From a checkpoint of a small multi-label image tagger: muon at rate 0.0084.
Rows from block 2, named by matrix and row number. Rows with one number belong to one attention dimension. Each number is 50 + 12 x the weight over its row's rms, rounded and kept within 0 to 99. All counts start at 0. After the name is the row's rms in percent of the matrix's.
# v: attention query, key and value (stacked) (model.blocks.2.attn.qkv.weight, 384x160, the v third), inputs 0-159
# proj: attention output (model.blocks.2.attn.proj.weight, 160x128, transposed), outputs 0-159
v.35 084:31 46 44 35 43 23 30 44 49 63 46 54 62 48 58 51 62 58 48 53 42 51 42 43 65 39 34 34 52 38 63 56 60 64 38 69 42 40 61 31 49 57 43 48 44 82 38 59 51 20 56 70 39 48 52 67 61 50 56 56 44 54 55 46 43 57 25 61 42 60 49 40 61 65 51 67 43 70 58 41 55 59 57 68 41 46 58 65 51 61 40 62 47 47 49 56 36 63 28 48 36 38 54 34 54 46 40 64 60 67 41 42 27 47 50 32 50 62 51 44 39 27 66 35 38 61 26 66 36 54 64 52 63 46 34 42 42 27 63 46 38 31 43 56 61 51 53 66 51 47 63 57 59 58 80 55 38 58 81 46
proj.35 077:67 65 52 53 31 48 59 49 37 44 57 56 50 49 42 46 58 39 52 58 64 37 49 38 48 49 66 45 53 76 40 53 57 52 61 31 76 46 51 55 33 38 55 65 32 56 64 47 31 49 32 41 32 59 44 61 39 56 65 44 38 47 51 56 41 42 65 38 45 36 57 47 51 66 46 53 47 53 42 52 42 69 46 34 50 46 57 64 51 51 73 43 64 54 37 39 66 38 60 43 52 60 39 57 59 80 43 33 60 28 55 38 65 44 49 83 57 61 47 34 40 70 46 40 26 65 51 31 52 61 60 50 51 51 70 48 52 76 08 35 62 34 42 61 60 49 42 48 41 74 62 48 42 43 40 33 58 47 42 66
v.36 094:44 57 34 43 50 44 45 76 52 55 54 59 63 29 53 60 39 42 50 54 41 54 55 57 71 51 49 33 29 49 46 53 51 52 60 18 54 52 42 49 66 52 38 70 68 41 66 52 25 56 61 28 61 33 31 52 21 58 43 48 51 44 44 46 44 42 45 24 47 52 45 63 60 38 46 36 57 56 77 44 45 40 26 46 58 51 52 81 60 53 65 48 65 49 60 51 53 70 66 38 60 72 50 57 53 63 61 33 49 59 51 43 58 53 47 57 53 26 73 46 52 63 50 66 57 30 49 52 34 62 33 62 54 59 31 56 55 59 38 46 26 57 61 40 48 50 46 36 55 46 43 32 60 29 58 68 30 68 49 56
proj.36 097:55 49 60 70 49 46 34 05 32 64 44 47 48 78 66 48 43 70 44 44 52 52 48 56 31 39 59 48 45 62 46 60 48 64 70 66 40 34 29 47 51 62 60 35 35 36 47 25 63 50 44 77 33 57 71 51 55 41 57 52 48 56 59 61 44 46 45 66 49 70 52 39 23 38 47 65 61 46 51 55 39 47 71 63 44 64 47 59 64 61 35 57 30 58 56 64 41 44 64 51 38 45 38 49 40 47 66 57 65 38 37 56 51 57 61 38 46 57 39 63 62 60 49 42 49 50 41 38 78 38 27 37 50 53 46 40 56 63 58 41 52 42 57 61 35 71 52 58 66 28 35 37 55 57 52 35 39 42 51 40
v.37 113:30 60 36 43 57 58 38 47 60 52 45 39 55 78 54 48 57 52 54 60 53 50 70 68 63 49 15 42 57 41 30 40 67 26 61 57 49 20 46 56 59 63 62 72 47 48 63 53 50 44 38 40 48 42 50 56 61 41 69 57 41 56 62 50 50 43 33 50 38 45 51 26 54 66 69 55 49 74 55 51 63 41 39 54 38 42 54 48 33 37 56 43 39 52 74 63 48 64 60 39 45 43 44 43 65 59 57 48 25 23 61 45 52 64 57 78 78 63 67 30 48 45 51 34 61 46 61 62 48 47 52 56 28 35 59 66 35 33 53 58 52 43 51 45 53 73 27 41 49 40 53 47 53 52 46 50 41 38 42 38
proj.37 108:74 54 51 42 40 37 57 56 64 48 45 52 49 53 29 50 48 37 41 38 55 45 67 50 38 40 87 62 62 62 74 62 36 66 33 34 58 63 49 53 44 56 30 34 36 72 52 40 34 30 52 59 53 49 57 46 32 53 30 50 48 53 58 60 35 44 47 58 59 44 28 42 47 64 40 38 44 39 47 51 54 52 30 50 52 53 33 62 53 60 41 47 37 46 40 54 38 59 58 40 65 36 41 74 55 52 49 44 81 73 39 57 54 56 41 47 43 60 54 54 34 86 62 50 39 56 41 44 53 66 36 36 49 60 27 38 58 54 55 33 72 50 56 64 44 16 53 64 62 40 55 47 65 48 66 35 54 52 57 57
v.38 104:52 58 60 78 51 47 47 41 46 42 58 50 40 57 47 60 52 40 46 58 33 73 64 46 42 66 62 41 56 49 45 47 57 56 44 50 74 37 51 29 52 35 45 53 39 50 46 64 43 36 63 62 58 41 44 57 36 67 41 45 43 81 44 72 60 56 60 38 50 45 54 57 57 43 46 43 58 17 36 32 56 49 53 49 52 46 42 69 23 41 51 39 76 31 45 31 52 51 28 35 45 54 52 74 61 52 73 31 63 70 54 44 42 58 47 57 44 29 79 54 45 49 69 67 62 45 40 55 59 52 63 62 50 53 34 47 33 63 30 40 46 63 58 26 50 44 63 61 47 46 50 54 56 48 45 28 45 73 35 35
proj.38 105:43 62 35 56 60 57 61 58 46 56 48 39 57 46 55 59 18 36 66 56 56 49 29 42 51 45 41 52 58 55 55 62 56 49 70 43 47 62 54 49 52 44 52 38 49 50 58 40 38 55 29 51 47 52 40 44 62 55 20 44 44 42 45 32 61 45 42 51 36 63 57 37 44 35 82 66 37 67 68 59 36 50 50 62 42 59 57 35 68 54 51 63 29 64 71 52 35 59 60 58 30 64 80 53 51 48 42 55 55 48 44 70 58 55 43 58 51 57 40 68 63 45 34 36 53 36 60 27 53 54 28 46 14 34 54 61 46 41 72 43 60 46 34 54 50 76 39 29 56 30 52 30 46 56 62 63 50 49 56 60
v.39 096:39 56 36 53 71 22 75 33 43 46 61 55 52 58 73 52 75 59 41 33 53 65 75 60 31 54 65 47 53 58 50 52 53 41 42 59 76 37 38 49 69 44 53 53 32 62 34 52 58 53 52 45 54 54 42 38 47 55 64 42 55 65 29 52 64 81 76 46 59 39 52 62 43 59 47 55 49 48 22 56 54 59 43 42 52 54 54 63 48 53 48 44 61 41 54 38 47 60 37 41 39 72 42 57 47 58 57 65 36 44 65 45 58 45 43 26 46 45 53 47 70 45 40 53 56 54 40 48 60 69 22 29 26 37 34 57 38 42 24 43 62 55 40 45 58 21 40 49 37 34 62 56 58 60 57 38 48 42 56 50
proj.39 108:64 49 79 62 25 69 42 63 41 60 53 37 37 42 48 55 35 20 57 49 51 64 31 40 54 75 51 52 52 39 55 61 47 52 57 19 43 67 49 45 39 32 40 54 48 43 53 34 50 36 30 41 39 46 30 42 65 50 45 40 73 54 56 47 48 42 36 53 22 56 43 43 39 33 47 43 50 62 48 44 46 37 54 69 60 34 50 37 54 47 43 70 49 44 63 48 56 44 54 49 38 30 60 54 50 40 62 37 62 50 47 52 45 57 51 79 57 45 44 55 50 56 29 55 73 32 71 55 50 45 70 60 54 50 79 60 40 39 69 61 49 72 48 60 63 55 82 44 61 47 61 51 62 62 53 52 43 55 61 38
v.40 097:53 42 56 69 43 56 57 28 54 57 61 58 47 38 48 53 51 37 40 57 40 58 48 42 70 68 38 71 48 50 55 54 58 66 46 63 55 51 29 55 29 39 41 42 41 47 56 64 40 53 43 47 51 50 70 39 66 60 43 44 54 61 52 77 32 34 40 81 46 47 44 42 66 35 50 55 61 34 51 36 76 37 38 51 43 56 62 51 44 57 56 52 36 41 41 54 39 44 56 30 45 30 55 78 31 51 68 54 39 66 38 50 35 45 45 55 31 41 49 58 46 60 43 83 59 60 45 59 40 48 48 66 38 80 63 46 50 48 50 58 28 51 56 28 36 75 51 65 58 29 44 57 62 38 39 36 32 43 34 54
proj.40 106:43 51 45 31 77 41 57 62 55 45 52 36 51 60 51 54 41 50 52 43 51 55 51 53 67 38 47 30 72 53 46 44 31 58 74 41 54 58 30 41 74 81 56 52 45 44 52 35 56 65 52 44 61 77 35 44 32 57 32 33 49 53 43 39 59 55 43 38 49 53 73 65 47 37 65 56 54 53 67 47 23 64 61 59 49 46 45 43 58 26 57 55 49 41 55 64 61 49 50 69 44 78 61 44 71 44 46 36 44 29 48 60 48 70 47 47 64 47 64 44 61 48 65 37 54 49 46 50 62 56 39 39 40 32 34 64 49 32 65 15 51 33 48 34 57 41 52 42 30 47 41 26 51 40 59 61 57 55 55 64
v.41 084:52 59 25 32 73 46 61 49 56 48 52 43 41 40 63 39 31 43 15 52 53 49 52 59 74 37 32 77 59 48 57 66 70 60 45 44 57 33 18 46 63 41 36 58 46 53 54 63 42 54 47 46 74 56 64 45 51 41 33 56 64 42 50 57 37 45 59 76 46 67 63 58 42 59 43 44 47 37 44 49 59 52 56 52 43 49 46 51 54 56 34 42 38 35 46 59 40 62 49 42 59 63 56 52 20 68 26 52 17 54 55 34 66 42 59 28 61 46 31 54 55 66 48 69 70 44 47 59 45 50 33 43 53 60 59 46 66 32 45 52 48 44 49 26 56 51 51 43 48 44 50 62 73 44 50 65 63 43 57 63
proj.41 083:51 31 48 40 45 60 53 48 32 48 63 56 54 65 36 51 75 59 54 47 51 58 44 30 41 56 42 29 57 53 41 53 22 43 83 38 36 41 43 52 42 61 49 58 52 67 50 48 46 57 61 56 41 41 35 46 27 60 52 60 52 68 62 36 53 51 58 40 42 28 25 43 41 16 33 59 71 53 43 60 56 28 63 52 55 38 47 50 66 49 53 60 50 69 59 60 78 44 49 45 59 41 32 39 77 44 77 37 57 48 58 62 34 65 58 67 41 39 62 36 62 33 50 64 61 43 57 59 57 48 71 62 67 62 63 52 45 60 50 37 46 37 40 49 37 36 56 37 34 48 57 54 55 38 49 38 45 35 61 61
v.42 104:72 43 60 51 50 43 38 55 52 52 50 52 44 54 41 63 41 46 46 56 59 37 45 43 37 40 61 57 59 48 58 69 56 52 34 62 60 28 67 46 54 67 37 42 68 53 49 60 48 47 44 77 54 39 49 52 27 32 49 20 59 60 49 65 44 40 56 80 53 60 56 43 35 54 53 34 62 39 59 46 33 66 52 48 46 59 56 61 56 41 34 60 28 41 37 45 49 59 55 36 27 62 50 59 50 23 60 41 39 51 74 52 35 48 59 44 58 51 60 71 68 48 57 30 56 61 61 53 33 23 56 44 55 58 30 57 74 18 60 52 60 46 42 48 34 53 51 69 57 61 29 46 43 61 39 35 33 74 60 49
proj.42 107:34 52 30 50 66 49 69 55 33 52 64 53 56 51 50 56 48 60 33 62 30 40 68 49 65 60 36 51 47 54 46 51 38 44 66 62 46 54 43 52 31 54 50 37 37 56 73 55 48 70 42 43 46 63 37 63 62 60 55 72 30 64 58 44 59 58 46 30 72 44 43 47 45 59 51 65 34 54 52 48 77 23 62 39 48 38 50 43 53 64 45 55 69 45 73 58 49 39 27 46 61 40 50 46 55 81 61 56 52 44 44 57 64 19 38 50 54 55 50 58 31 46 60 32 30 46 48 43 62 63 46 57 33 52 77 58 40 73 41 42 51 46 27 63 49 44 40 43 33 48 60 40 53 40 61 44 55 52 15 52
v.43 081:44 40 51 48 30 30 51 46 53 35 53 34 53 49 65 64 46 46 42 70 67 52 46 36 53 54 32 54 75 60 51 39 54 47 41 57 56 44 44 37 39 54 43 48 69 73 55 62 48 51 39 63 61 45 52 32 55 39 41 62 42 41 46 72 45 39 63 73 51 31 44 59 45 66 55 62 74 49 65 51 69 62 61 43 44 38 52 69 33 36 38 49 29 44 42 50 45 64 68 35 24 36 45 57 65 31 54 35 44 75 73 47 31 53 62 39 64 49 57 31 37 62 52 61 39 46 46 47 35 32 51 42 65 62 39 67 67 69 58 43 60 56 37 37 61 49 66 65 41 34 48 71 40 65 41 31 52 38 53 52
proj.43 087:45 57 21 59 64 60 55 43 44 70 70 59 53 57 53 41 65 52 58 54 44 43 58 57 50 59 58 49 37 35 58 52 32 41 82 46 51 50 48 47 58 52 52 59 46 32 57 67 36 40 41 63 39 79 38 61 37 67 39 45 26 66 64 44 48 61 56 53 38 39 48 32 47 52 50 48 27 56 53 55 48 46 65 58 51 43 50 26 74 59 57 56 52 49 56 49 52 32 23 45 58 51 52 41 63 61 47 55 42 17 31 69 57 48 62 58 57 56 55 65 37 51 67 42 36 50 33 41 60 56 62 49 33 29 77 40 45 63 39 65 54 28 24 55 54 47 43 38 42 46 55 36 58 48 58 52 34 74 51 70
v.44 092:67 55 55 25 35 52 48 58 26 47 57 72 48 44 54 57 37 50 60 49 37 46 70 48 53 45 20 64 50 28 52 51 63 55 39 55 40 27 51 49 56 23 56 41 36 55 58 35 52 52 46 55 65 58 47 55 38 44 30 51 35 71 26 86 35 36 58 82 23 39 64 56 58 68 61 60 48 49 48 38 66 49 66 50 52 48 53 58 38 50 66 52 62 43 74 48 39 44 52 37 44 63 37 50 43 47 61 51 55 58 44 57 42 48 48 52 41 36 32 69 66 51 46 61 48 62 32 48 44 56 58 51 53 65 42 45 32 30 26 58 53 65 41 34 52 52 57 38 50 46 60 54 56 50 68 56 34 58 53 76
proj.44 094:35 52 39 54 46 41 44 72 46 63 56 37 53 57 67 22 67 56 56 62 51 60 24 51 55 45 40 31 67 64 47 54 30 58 63 41 64 71 32 45 34 63 44 35 35 50 42 57 52 41 41 56 19 58 56 46 39 65 65 43 50 55 47 37 61 72 59 28 58 59 50 38 46 27 51 34 47 38 66 70 35 40 59 74 53 55 57 44 63 44 29 65 46 37 40 57 52 47 47 51 75 54 73 59 49 37 47 46 50 33 68 46 58 55 61 59 54 42 55 40 42 56 53 33 34 58 58 60 56 34 60 64 51 53 49 66 56 51 62 09 44 47 41 38 57 52 52 38 43 60 54 69 66 62 50 43 54 29 48 56
v.45 106:22 51 51 41 39 67 56 59 41 40 51 50 39 61 49 53 40 37 40 36 51 27 50 43 62 65 25 57 56 76 41 65 61 55 37 70 33 70 51 57 40 61 45 23 22 48 51 68 48 59 55 38 49 38 55 47 52 60 36 41 44 46 38 52 25 48 38 70 49 75 40 45 62 48 55 41 55 55 72 28 23 50 70 34 67 66 50 48 59 69 39 56 32 43 49 50 45 67 43 47 50 44 48 49 47 56 46 54 41 71 50 51 68 44 63 48 34 51 46 51 64 56 60 59 49 48 58 43 54 58 59 62 70 41 38 65 78 52 29 62 58 47 64 41 21 66 46 53 53 36 44 58 65 39 59 43 57 37 53 57
proj.45 111:63 54 61 42 47 54 34 55 61 55 57 39 60 35 47 41 62 56 52 55 38 62 65 46 43 33 58 42 52 43 55 46 20 51 77 41 75 32 30 53 54 54 59 59 67 46 51 25 66 58 50 62 52 70 40 40 34 46 77 48 39 53 63 41 54 59 36 45 47 31 63 39 38 50 39 70 48 41 54 62 60 29 59 69 31 29 62 39 48 35 59 50 60 57 57 53 70 30 61 53 54 67 66 52 60 46 54 32 46 28 61 42 57 47 34 48 66 64 57 44 50 56 45 62 54 66 44 72 36 57 51 43 38 59 67 57 44 40 75 37 44 30 36 53 59 44 45 38 15 59 38 34 46 52 48 41 40 46 47 53
v.46 112:63 56 46 57 62 42 66 58 46 40 42 29 57 60 66 44 67 51 55 55 48 45 34 69 46 49 76 19 83 44 37 48 48 41 36 58 65 46 58 40 57 49 44 33 60 68 25 52 56 42 48 73 47 25 30 61 51 41 75 39 35 57 46 49 54 68 47 27 71 58 66 48 42 54 52 43 35 32 35 71 32 66 57 50 56 54 49 53 38 44 52 68 35 30 47 55 41 73 58 47 47 59 45 39 41 63 42 51 54 73 79 55 56 54 36 55 62 60 41 49 58 44 55 29 58 49 31 60 58 45 58 28 50 36 41 41 37 36 60 51 52 61 61 69 53 46 45 48 53 46 55 38 54 50 40 37 37 55 41 37
proj.46 110:31 54 76 81 35 64 57 54 53 32 63 54 39 43 31 61 35 43 50 58 60 45 56 35 57 47 42 70 36 58 65 62 52 46 52 58 49 61 58 48 47 64 57 49 40 66 44 58 70 63 34 30 74 42 40 41 57 37 35 44 68 49 46 38 53 25 48 48 41 35 37 59 36 54 44 57 37 49 50 34 60 39 33 39 46 33 49 62 49 50 49 37 71 46 60 52 52 59 36 51 54 41 52 77 75 65 55 50 42 61 22 36 52 32 55 58 54 36 46 57 34 54 45 38 56 42 73 32 43 42 35 63 31 59 45 56 67 61 54 63 70 36 42 57 68 40 53 36 55 43 67 42 44 51 65 60 70 55 52 34
v.47 104:47 61 76 65 70 67 29 47 52 49 57 52 44 52 55 55 45 33 38 30 41 57 64 47 50 56 24 57 48 66 44 58 45 62 54 56 46 39 56 63 52 32 62 67 34 31 53 48 30 44 42 57 36 55 35 35 44 72 37 50 40 55 31 62 54 55 51 47 32 33 59 33 49 69 49 35 58 61 43 34 56 67 78 55 34 52 50 58 34 47 61 42 78 33 50 35 66 51 29 48 52 52 30 61 46 58 69 41 49 33 38 62 43 58 45 45 37 41 45 89 68 43 40 55 63 47 47 50 47 62 50 65 53 39 37 75 47 44 54 33 44 41 73 45 52 31 56 45 52 58 43 54 73 56 68 47 48 51 42 44
proj.47 115:62 62 29 24 48 46 61 64 50 54 35 49 60 48 44 38 38 45 65 61 32 58 48 36 54 43 50 39 71 42 60 46 56 45 33 41 60 67 33 43 21 45 35 35 44 58 38 46 59 69 32 66 56 39 68 44 63 43 55 40 51 47 63 44 60 49 67 52 53 59 48 38 68 38 71 53 58 34 58 83 59 35 33 69 49 46 52 50 57 53 60 60 42 62 56 52 45 57 67 66 48 52 53 43 74 21 39 42 61 51 78 41 55 54 33 42 60 51 37 50 57 55 50 55 39 56 63 44 48 50 39 48 15 53 43 51 59 28 63 41 46 64 40 41 47 64 42 58 45 37 47 60 64 53 42 17 58 34 57 64
v.48 087:59 53 60 56 73 32 31 63 33 40 42 74 42 49 60 44 47 56 43 47 45 45 68 70 44 65 30 53 16 40 39 68 51 50 36 66 41 46 63 23 61 57 40 38 44 55 52 41 50 50 46 54 63 62 50 44 48 71 42 38 51 68 30 73 48 54 59 58 30 47 55 54 51 49 54 51 51 30 37 47 42 49 58 55 29 55 44 62 53 60 45 52 74 52 56 60 51 42 27 36 46 51 64 66 47 55 36 50 23 53 43 29 30 49 57 50 49 46 63 35 65 42 59 62 67 22 42 56 54 69 45 43 41 46 39 63 63 60 49 52 43 32 56 52 54 67 54 59 21 46 32 64 46 48 67 38 52 61 73 61
proj.48 094:44 56 47 48 33 61 66 51 65 58 52 28 49 45 55 61 48 54 49 64 62 41 30 44 54 51 69 40 66 60 55 47 45 52 57 39 63 40 40 72 37 38 51 56 66 52 62 47 26 45 46 42 30 45 45 61 49 58 42 56 54 43 45 22 48 51 54 38 49 41 51 34 54 30 48 65 35 62 56 58 62 36 72 48 66 64 73 36 50 65 54 52 18 51 56 46 60 56 52 38 49 34 57 43 42 49 65 33 73 58 59 64 77 45 61 69 35 57 43 67 45 32 56 35 31 46 54 50 54 35 57 62 66 43 50 46 37 26 28 48 63 67 42 48 45 46 40 40 57 48 52 20 67 58 40 73 63 28 38 63
v.49 110:45 43 47 50 27 48 33 55 66 36 55 47 70 57 33 48 58 44 53 48 39 57 42 27 32 54 62 37 37 72 71 60 44 53 51 52 48 68 61 38 47 53 59 38 80 59 64 42 58 47 46 45 33 38 47 58 60 47 71 46 37 47 50 29 54 44 42 37 43 44 46 42 55 38 37 51 57 52 63 46 58 40 33 50 56 38 47 78 33 68 50 50 53 65 61 58 51 61 71 44 30 49 41 59 76 32 63 53 87 61 41 65 27 67 30 58 44 56 61 50 35 49 58 35 47 63 47 53 30 44 57 75 72 50 18 55 42 58 58 45 54 47 68 63 61 37 47 45 53 35 56 49 43 55 50 44 40 50 36 51
proj.49 107:50 63 65 54 47 26 62 52 56 59 59 57 47 61 63 64 54 45 67 55 52 35 51 63 60 68 43 47 51 40 44 39 71 60 54 51 55 49 57 59 45 49 55 41 25 46 38 55 57 40 34 47 49 68 57 52 61 42 44 29 40 46 58 67 55 34 72 49 59 62 75 69 48 72 69 32 43 50 34 47 43 53 49 44 34 74 47 44 64 43 62 53 57 32 53 35 42 22 47 51 40 59 57 45 35 71 22 62 55 19 47 46 56 29 48 41 61 63 45 56 53 60 34 37 46 53 39 33 49 44 29 31 44 55 64 15 52 58 56 65 40 57 46 48 47 75 46 51 66 57 47 27 32 50 35 49 47 58 60 55
v.50 087:43 55 68 56 32 46 63 38 74 54 63 39 55 61 51 30 44 53 49 55 39 66 48 52 35 64 68 41 45 43 49 56 28 49 44 64 68 68 29 54 40 48 43 46 40 56 45 47 66 58 33 55 59 43 29 72 46 39 52 60 41 31 48 24 37 54 52 49 61 59 68 44 39 49 61 44 62 57 40 53 45 69 57 46 67 44 54 37 68 59 34 40 22 46 35 45 43 44 72 67 53 46 54 49 68 50 71 36 57 27 67 53 48 38 55 51 43 40 81 40 58 80 43 18 37 66 55 50 58 32 51 45 52 46 62 56 32 53 50 47 27 42 73 49 61 53 42 53 58 43 35 49 56 47 57 33 63 57 43 51
proj.50 091:47 25 53 64 76 53 44 34 41 48 56 34 41 45 46 70 31 61 42 35 50 51 44 57 42 37 36 53 39 25 55 46 67 44 41 27 51 49 48 34 51 55 74 42 49 70 63 54 56 27 52 43 73 56 36 29 59 57 41 52 49 64 60 61 57 55 61 45 62 55 54 41 60 60 50 72 47 59 54 48 37 42 36 40 40 59 39 38 64 41 59 42 54 47 63 47 48 56 33 39 40 73 46 61 46 63 38 57 51 79 32 37 39 42 56 24 38 57 57 55 49 45 58 45 51 54 49 41 38 65 35 37 55 44 48 62 64 40 83 50 87 54 44 64 54 63 80 47 45 52 55 47 32 53 46 64 57 65 39 42
v.51 096:51 63 55 32 31 41 47 52 65 41 56 59 56 45 26 45 56 48 68 58 52 45 42 70 15 57 74 53 37 41 35 50 42 39 52 56 58 60 51 52 48 54 84 40 55 47 54 39 46 60 43 43 65 27 43 59 68 48 53 60 44 42 62 56 55 61 53 18 40 35 24 59 31 47 35 55 65 62 58 37 48 51 39 67 51 34 49 67 49 44 50 60 49 50 72 27 59 62 39 44 44 67 39 44 54 23 38 55 56 48 56 55 53 56 25 61 57 64 55 51 48 42 41 46 29 51 59 58 56 63 55 75 54 52 50 62 39 54 37 47 65 57 57 64 66 53 60 55 50 52 52 30 14 55 38 60 47 35 34 62
proj.51 098:30 43 64 82 37 38 57 74 43 56 60 49 20 46 79 53 45 49 44 61 44 63 40 58 60 72 32 48 40 42 59 64 54 77 37 56 46 44 44 72 68 52 27 46 43 49 41 59 65 43 50 35 38 62 44 40 56 60 56 36 55 49 36 43 47 40 66 50 56 56 85 41 62 48 51 47 38 57 47 44 57 51 29 44 51 64 55 60 39 46 41 48 50 31 44 50 44 21 50 37 60 45 61 56 48 56 52 67 43 49 34 45 50 54 57 40 71 53 44 70 38 32 62 26 64 56 44 50 31 33 36 49 58 52 62 34 42 58 55 68 39 78 37 33 36 54 59 54 48 51 44 53 41 63 54 57 49 67 63 42
v.52 087:13 31 40 58 53 49 20 42 45 53 58 59 52 58 48 65 42 57 67 54 60 29 65 43 35 43 55 47 51 51 33 52 48 46 53 65 36 60 67 38 59 81 39 39 50 56 33 60 49 38 55 39 46 52 56 60 48 41 64 47 60 75 46 34 61 39 54 38 42 46 43 35 42 52 63 33 31 60 36 46 36 43 41 40 49 58 48 70 67 35 45 56 64 64 40 55 55 75 23 51 28 61 55 42 65 44 39 52 59 51 47 59 52 61 54 39 48 64 49 32 45 57 46 62 38 44 79 33 48 64 48 66 41 29 52 45 58 72 53 70 55 37 34 57 45 62 40 63 32 49 60 69 51 50 49 56 54 50 80 52
proj.52 097:74 66 52 36 21 50 59 51 62 56 47 47 46 22 38 48 73 40 44 50 62 53 55 65 54 66 66 67 45 48 55 51 48 45 33 37 53 43 58 64 37 27 59 62 55 33 70 41 48 51 40 52 33 65 59 61 48 48 41 67 47 38 59 58 41 55 26 49 46 62 50 55 33 63 43 59 38 44 61 38 43 56 60 45 61 55 65 47 27 73 49 32 46 44 54 38 37 26 54 37 46 16 50 44 34 68 51 56 58 61 60 38 65 36 49 73 63 74 45 58 58 39 39 41 58 47 35 70 63 48 55 50 50 66 61 58 46 50 39 60 52 53 63 62 43 52 41 65 83 47 43 35 52 47 46 37 22 53 37 45
v.53 088:45 61 46 39 51 37 59 50 33 55 67 42 55 48 64 48 43 53 49 48 46 78 41 54 64 47 53 18 57 51 93 53 37 59 51 51 51 55 56 32 30 41 43 58 51 60 56 49 43 41 72 48 36 44 51 44 43 47 30 57 64 34 62 38 36 66 50 56 65 66 52 55 69 37 43 59 44 57 79 56 18 40 40 39 61 52 62 54 62 69 49 59 64 65 52 45 60 40 64 60 55 43 45 50 56 42 35 70 53 45 40 54 66 27 48 61 34 56 59 45 45 56 58 37 31 52 32 35 46 42 48 25 42 65 58 53 56 59 56 61 55 53 36 58 42 29 21 24 37 66 56 53 45 48 53 41 52 45 72 57
proj.53 105:51 47 58 62 63 53 25 31 57 45 43 43 59 43 57 47 60 62 41 36 67 35 63 46 37 45 69 68 43 56 22 44 59 40 58 55 55 36 56 41 52 44 78 74 44 37 69 46 46 48 52 61 35 47 48 69 41 41 69 58 38 45 59 60 31 68 38 50 66 52 44 62 57 71 62 53 59 36 32 48 44 81 63 46 43 55 37 51 60 63 43 47 35 29 50 43 50 58 47 39 28 57 49 24 30 82 59 49 66 53 57 57 36 26 54 60 52 40 56 42 44 49 58 33 39 58 56 42 60 59 63 43 64 26 55 44 38 62 46 48 52 32 63 52 63 59 64 53 53 66 48 39 53 46 57 50 41 44 31 25
v.54 079:62 52 36 16 57 49 46 48 56 52 59 54 67 41 85 55 48 50 63 62 57 63 55 45 64 47 47 52 57 29 46 45 52 51 66 24 51 36 34 38 32 42 45 72 56 55 45 31 46 47 50 34 46 38 36 52 48 26 50 65 61 51 70 67 36 38 50 66 55 52 58 49 59 68 67 62 66 71 54 41 60 37 54 44 37 23 51 27 51 24 61 39 43 56 46 30 43 57 69 31 59 53 42 47 50 60 53 44 47 27 60 39 53 47 66 59 67 39 67 58 48 80 39 54 57 53 56 62 47 37 48 39 29 52 74 46 36 45 57 51 46 59 27 43 58 50 45 58 57 59 59 45 48 39 37 53 43 38 54 70
proj.54 082:47 51 36 68 61 48 41 38 34 53 43 52 22 67 40 44 57 60 35 38 43 50 60 59 40 36 54 58 53 65 37 50 53 40 43 56 36 70 62 46 62 56 55 38 45 70 53 62 34 45 49 71 51 63 53 57 33 56 35 54 49 56 42 63 52 75 55 35 58 48 35 39 56 39 35 55 46 25 53 76 41 63 29 38 60 57 40 55 55 65 27 54 49 42 52 82 33 63 41 54 39 67 32 42 44 61 58 59 54 77 53 61 40 39 46 59 30 38 46 47 33 44 60 44 25 54 52 53 65 57 46 48 46 48 31 62 50 70 48 30 59 34 62 47 55 37 53 55 58 42 59 66 57 52 82 32 62 45 51 29
v.55 101:48 36 64 59 40 77 58 43 66 48 59 62 26 60 21 56 40 51 47 44 39 20 45 47 48 45 37 42 42 24 69 45 53 60 46 56 43 42 67 46 49 36 58 49 42 52 47 77 53 36 49 56 40 57 65 68 39 60 43 29 51 54 53 36 65 52 43 53 40 63 61 32 65 34 45 52 45 39 56 49 48 58 52 67 55 46 34 55 50 62 36 54 67 74 45 48 46 31 06 71 56 48 37 57 53 38 66 37 59 54 44 55 56 50 48 41 35 50 40 65 45 39 62 53 59 78 63 58 50 48 67 50 59 38 51 43 44 41 52 47 50 46 50 51 40 59 30 26 55 58 65 44 65 55 66 44 62 83 52 43
proj.55 114:44 50 46 33 56 42 41 63 72 45 52 50 86 45 57 47 54 32 26 41 51 60 63 35 36 57 39 41 56 57 41 41 60 53 37 57 55 29 56 52 35 38 60 50 52 49 65 28 25 66 59 47 27 34 50 47 47 58 70 63 31 43 55 34 50 53 40 42 70 62 36 58 40 86 64 37 61 63 52 35 40 32 58 36 50 67 47 57 56 65 56 42 54 54 49 26 49 54 79 38 69 51 76 51 24 56 26 63 56 44 68 38 49 43 48 51 46 61 52 32 58 60 43 46 61 63 40 46 47 57 49 45 63 57 45 57 51 55 53 50 52 48 52 46 48 65 47 70 36 73 43 64 34 47 40 53 53 33 51 54
v.56 104:57 54 49 62 71 59 48 63 50 64 56 32 56 48 54 50 52 58 44 70 64 57 26 44 61 41 67 46 54 44 50 52 34 35 53 41 53 59 38 43 55 46 33 66 55 50 45 62 31 60 60 44 46 80 69 53 48 66 56 81 57 43 39 56 54 44 74 27 52 44 57 65 51 32 51 62 40 76 57 42 26 47 38 56 29 69 43 40 72 46 33 54 52 45 43 62 41 31 50 60 51 43 59 53 47 68 26 61 48 41 37 37 62 51 50 56 49 37 48 67 17 26 70 47 28 28 59 35 47 51 41 34 64 40 47 44 53 54 54 53 53 44 46 63 58 52 59 43 55 67 43 26 49 48 54 56 47 38 64 30
proj.56 112:76 60 41 43 30 29 40 51 33 38 42 51 61 42 45 51 31 59 62 48 59 34 46 50 54 56 56 61 26 71 54 45 76 63 39 57 24 35 67 54 64 58 59 61 57 33 43 53 51 31 61 57 67 40 66 37 48 27 59 48 54 49 62 47 43 41 47 56 49 54 34 45 55 54 39 47 54 39 40 62 64 70 67 33 47 48 37 75 57 49 63 33 39 69 39 49 42 77 61 33 39 39 36 56 43 57 69 47 68 72 56 37 51 51 45 26 39 40 49 27 67 41 53 55 51 56 37 44 69 66 62 65 53 56 39 45 53 51 31 62 43 36 46 61 35 51 44 55 37 48 49 58 54 72 60 28 61 53 41 50